{
  "image_size": 64,
  "arch": "shufflenet_v2",
  "hidden_act": "mish",
  "kernel_size": 5,
  "stem": "deep",
  "num_labels": 120,
  "epochs": 26.8,
  "warmup_steps": 300
}
Rows from block 7 of a small multi-label image tagger, named by matrix and row number. Rows with one number belong to one channel. Each number is 128 + 32 x the weight over its row's rms, rounded and kept within 0 to 255. All counts start at 0. Numbers have three digits each.
After each channel's rows are labels from the 100 images, of 14848, where the channel reaches its highest value: "strongest on" is what is common among them; "patch colour" is the nearest of a few named colours to the mean colour under the peak. Only what is clearly more common there than usual is listed. The data: photos of arthropod specimens (BIOSCAN-5M). In brackets: how many of the 100.
# p10: first pointwise conv (model.blocks.7.p1.0.weight, 320x320x1x1), inputs 0-53
# p20: second pointwise conv (model.blocks.7.p2.0.weight, 320x320x1x1, transposed), outputs 0-53

p10.219:062107112090124147156140127171128102127112117132106124104147139201084100119182075081118137132195130134124110101140154087085150174137113188115166142082147119175114
p20.219:132114122112102128073117136154083117114159095139112123105152162105079110155142178061156107086149144117131089154118108148075136157151147000112134139138103158130144
strongest on: order Hymenoptera (50)
patch colour: grey (45)

p10.113:117156158107163163141093110097097149059108120126148102089084107178178154146141145187107126101136107139186144139111061132139073134108174137159093142090076111103141
p20.113:163054126185081120195128160122131115146118133114164103185100119096127102151127066147115115084085122122099105131112115100084102129111115154119132099127081116156119
strongest on: order Hymenoptera (83)
patch colour: grey (46)

p10.291:121101140165151142169071165148109113056163102054113140088039144150118163096114120107121147124119088150107066140104140109107126146122105134081152158129106082093131
p20.291:103159103099079106162118102136129127140130101107171117092165089149072122161156170146123185200128106146163149136102143111149114151148128149126129151112143121144170
strongest on: order Lepidoptera (35)
patch colour: grey (53)

p10.185:116147114068108133160150115105054140180030109108128149127067126157104131152112067104167164158161107125133102102150089127110113170183135131130141064090127114129123
p20.185:104076105162130142122113083117094130148074087125118179159137152096106123122176092133152148159161116171157099110141168160189084158124124134099069130141109122105109
strongest on: order Coleoptera (39)
patch colour: grey (68)

p10.193:105115167182149113220178124107148107150134140168146127177121111131147148139138109163108159127143156117132084090217165104098116148180095152142155128110107074127160
p20.193:149112255134084110093156156090163107108141150130149118144194121135093161104146101138150100152122157141137114123151151126098089139095133158128130090136205132090146
strongest on: order Coleoptera (55)
patch colour: grey (56)

p10.46:162076126030097130173114151134153094100097086154090130123111089082143156144127129163101150102163118100122118123172096111099162172177158059162098120154136101099129
p20.46:137086127113103133140121124184067123116093116168130157062156152059125126099126130110137175141123138073115109090118151142132114130082141134156151119124103207125098
strongest on: order Lepidoptera (48)
patch colour: grey (58); brown (33)

p10.148:145120150144189151081120144121091116160178099194200112121144140106176116111115108171123146129106154175192129121129073089095162135099102142103142196157150130151169
p20.148:126144172155140154131136103155136107141126090122121163171133168107141148098150163114117179156131115148149167057147134133109167175167108124110180153085105123159159
strongest on: order Coleoptera (73); family Throscidae (34)
patch colour: grey (56)

p10.309:148099141150152163167054144154138075110165102100130111134071083117114115113126133070151115131120125155116099120086111112096132132114124145136169106126157067112105
p20.309:113114102151184138144030166097113133146102086065075157058129148160129148000104145155094102153157103101190126138144101134100163168154135139093123132128120136148155
strongest on: order Lepidoptera (29)
patch colour: grey (42)

p10.166:138111144128125075075107127050109159126158116142136098104121150108145157135129121099150084167111085020124154146139107140140105084046082152166127190115145106144116
p20.166:140132081206116246206161162170112123115151114120168091134128083147111121156134088134088111131136076130120137109169105113074091145116117091133129114114142105157169
strongest on: order Hymenoptera (52)
patch colour: grey (30)

p10.270:154141121091111080090147093143142127070139079160104135138142150111140110139128142140113160075122070103139127120136046146154136145101146149139151079143095097140108
p20.270:154174122124123145143151186160103082159142133162120153127128111121170139145107110089128108095104093153132096141127109118180117075122142144135114121098090103127197
strongest on: order Hemiptera (32)
patch colour: grey (66)

p10.168:121133140159120129101040085136143131137154065098133172146084180127077084096101150118094157165106122082066085140146098089120139155110153158108118140114081103105128
p20.168:115054173184131153127061149090142098144143108163127155178129078150147158037131099172169129146155137122082123103155109152098183148088147120121187136094072151127074
strongest on: order Lepidoptera (41)
patch colour: grey (45)

p10.31:123129099153146112182200130078163188146121152129080128108162147134089133094163164098115188191156157131093101099153160118104182116145137121122136083106097089133123
p20.31:119129111084148095109111150098165130138179128096160177140142120149117157117091118146097119097158119146112097097171143128101159171093106089125106152145084168177124
strongest on: order Hemiptera (38)
patch colour: grey (50); brown (38)

p10.178:119047086029127124186153137119101090221141130113096147094146190071098133123113122139113123148164108098155126093118119133089120141099129162071165179152136120140113
p20.178:110150133145109163132133138140192115121155195133144080112189148096115155155120134114135112180116107127147113149099157165116152149158125119133126143126117125165154
strongest on: order Hemiptera (36)
patch colour: grey (50)

p10.2:119087130125106141099132139137143171141168113102086177100082158090083151128148086093063173139118059172054023050130163098119178111156139135104171132155127137111131
p20.2:136105139156065114159167112169122133151119148119192169112127061146139103134086128124134154148166109131136122106097140127110109094167159096127139095159131153114151
strongest on: order Lepidoptera (35)
patch colour: grey (51); brown (38)

p10.304:079168094145162139149141142149158127157126123126168133163126078069088154170080151165123134075106207061084148132123146140168109143093125124121147129121101120127072
p20.304:113097141113161101119171139100132152183147162147167094138163066103111107143125105133118111111075117122143162080126105071160146144146108149199132216139079119124177
strongest on: order Hymenoptera (43)
patch colour: grey (75)