{
  "depths": [2, 2, 6, 2],
  "num_labels": 120,
  "final_lr_fraction": 0.01
}
Rows from block 7 of a small multi-label image tagger, named by matrix and row number. Rows with one number belong to one channel. Each number is 128 + 32 x the weight over its row's rms, rounded and kept within 0 to 255. All counts start at 0. Numbers have three digits each.
After each channel's rows are labels from the 100 images, of 14848, where the channel reaches its highest value: "place" is the part of the image that holds the peak. Only what is clearly more common there than usual is listed. The data: photos of arthropod specimens (BIOSCAN-5M). In brackets: how many of the 100, against the usual share in percent.
# p10: first pointwise conv (model.blocks.7.p1.0.weight, 320x320x1x1), inputs 270-319
# p20: second pointwise conv (model.blocks.7.p2.0.weight, 320x320x1x1, transposed), outputs 270-319

p10.98:203140140171153171104125192128189145074167120176138102093142182169150142115160154133144131160145093135158042121098109104087071109091177075150200159109
p20.98:125120139151107148202110202157133166154114195097193136128180118169194115174129133147167140116120126122134135166090123160134238160135185116077154032203
place: centre (63 vs 6.2)

p10.91:138114145083143163063133114137135193134100063113153152125145147133133191110098140103158209145146109090142180081113126106107107167131147166161110104141
p20.91:162135107117140066120124155078073098094115128115094068130107050070097194144142159152119147115153105046215079100116091050079116158144081091106143127150
place: centre (33 vs 6.2)

p10.27:174135122105054058143197153138130077075122159043152109191127146139158169108137137108113081173114136104079054135111111154120166198075136146082092095082
p20.27:131134146111172169153147104139156080089166093160156092165114101062098145114159101137157089129081134174154133158156147121101167123120140093167105135119
place: bottom centre (28 vs 9.4)

p10.102:149145172115114100135138118116113097112110179126084106149125094109118088154105127133131095080144118132099037119157125126126195118122122114160127157084
p20.102:093150117119166156157086130101142166128102155176128152122137189165133156182079157115128121118151103119118157104150143188160039172151090181145142138086
place: centre (42 vs 6.2)

p10.265:139115139088130087100073115102089152170140169121144138117189141043198173151123126133135117051137124145137134129137097163127148112072136170137128143099
p20.265:174205140120167124164149144116098137182122136135144109187114086155171136135144146113109146103132127209091183193109164135130143130143109131130166127138
place: centre (43 vs 6.2)

p10.95:178148138100118086103151070139150064133140156147122144134136147126119125144151170084163133142114166122136079121052072155124126160081097092147160166114
p20.95:044158109077130116095111109097141172123073079144152133082129147160186120078070121140009142070124207084103171086170078145107088124155056170130128138127
place: bottom centre (26 vs 9.4)

p10.232:113125089120103097101157150143067151131128132110145114095081104114131126059030096164131140124099138118136108107112112072129123078126150117120110090129
p20.232:148116186145113095132145122069109149073160126104122118158133195160095174102138128144073134095093152185125131115142097185092159083135128095141156205134
place: bottom right (35 vs 14.1)

p10.192:176165141121125117130133109095147095132088142185108088081120140137076086116009063151037145136163169123091086161176110126105159113119092177139150132107
p20.192:089118132138168145133108126136122111168155162174077116123177148107122128087158154100126136139168131173181102123153094106141102128109102118157111161151
place: centre (46 vs 6.2)

p10.116:105105090165108074165092089134076084085175095122142117142101172129138076101154073064126145108069187105110118108177182108149087117126127116148065147092
p20.116:149128126092099176151146127114167127126223064144147145146089131108121117140148081114176100124127130109089134085094165107160138092097190127073147113181
place: bottom centre (26 vs 9.4)

p10.21:082140129148118192126160160104109150131092093102152123175133137176123142096137122096153094140117117115152076088110159071182150131185134152136083119106
p20.21:143155138114140141104165132129163134119083142087141134127122144130105136126137071133190158060084108136100098123131105131178134102053168123128127137129
place: bottom left (37 vs 14.1)

p10.183:106155140160110101118108105130044123144062089114174146139095127028130105111141136096136158142122142111157115132073138094165156148084151192084085137121
p20.183:084086143183106137060125106109190149144083155123082079104145104072118104089123162154103091142155109123140102134134054081043153090165083118196131091147
place: middle left (25 vs 9.4)

p10.194:183139123149124097132113070114162136131140122104065077083083091141122119044098114132106101116152109111164127131109124157070146152107085140096118077128
p20.194:132095195140102133086097105129145142121083113112125133162145096050086112164140051119131118131089120161082110169189111146068123057105092176124113098166
place: middle right (35 vs 9.4)

p10.186:081128092155160161137111144108121149116151161149138165088104084178157138151126047085176136132184165133117170143139141166121124087167149134099160163148
p20.186:126079118116163102132136178063118068102053096110111151159114098118175157116061155131138169138104154113123070127113101098141126079154105124157116127174
place: centre (47 vs 6.2)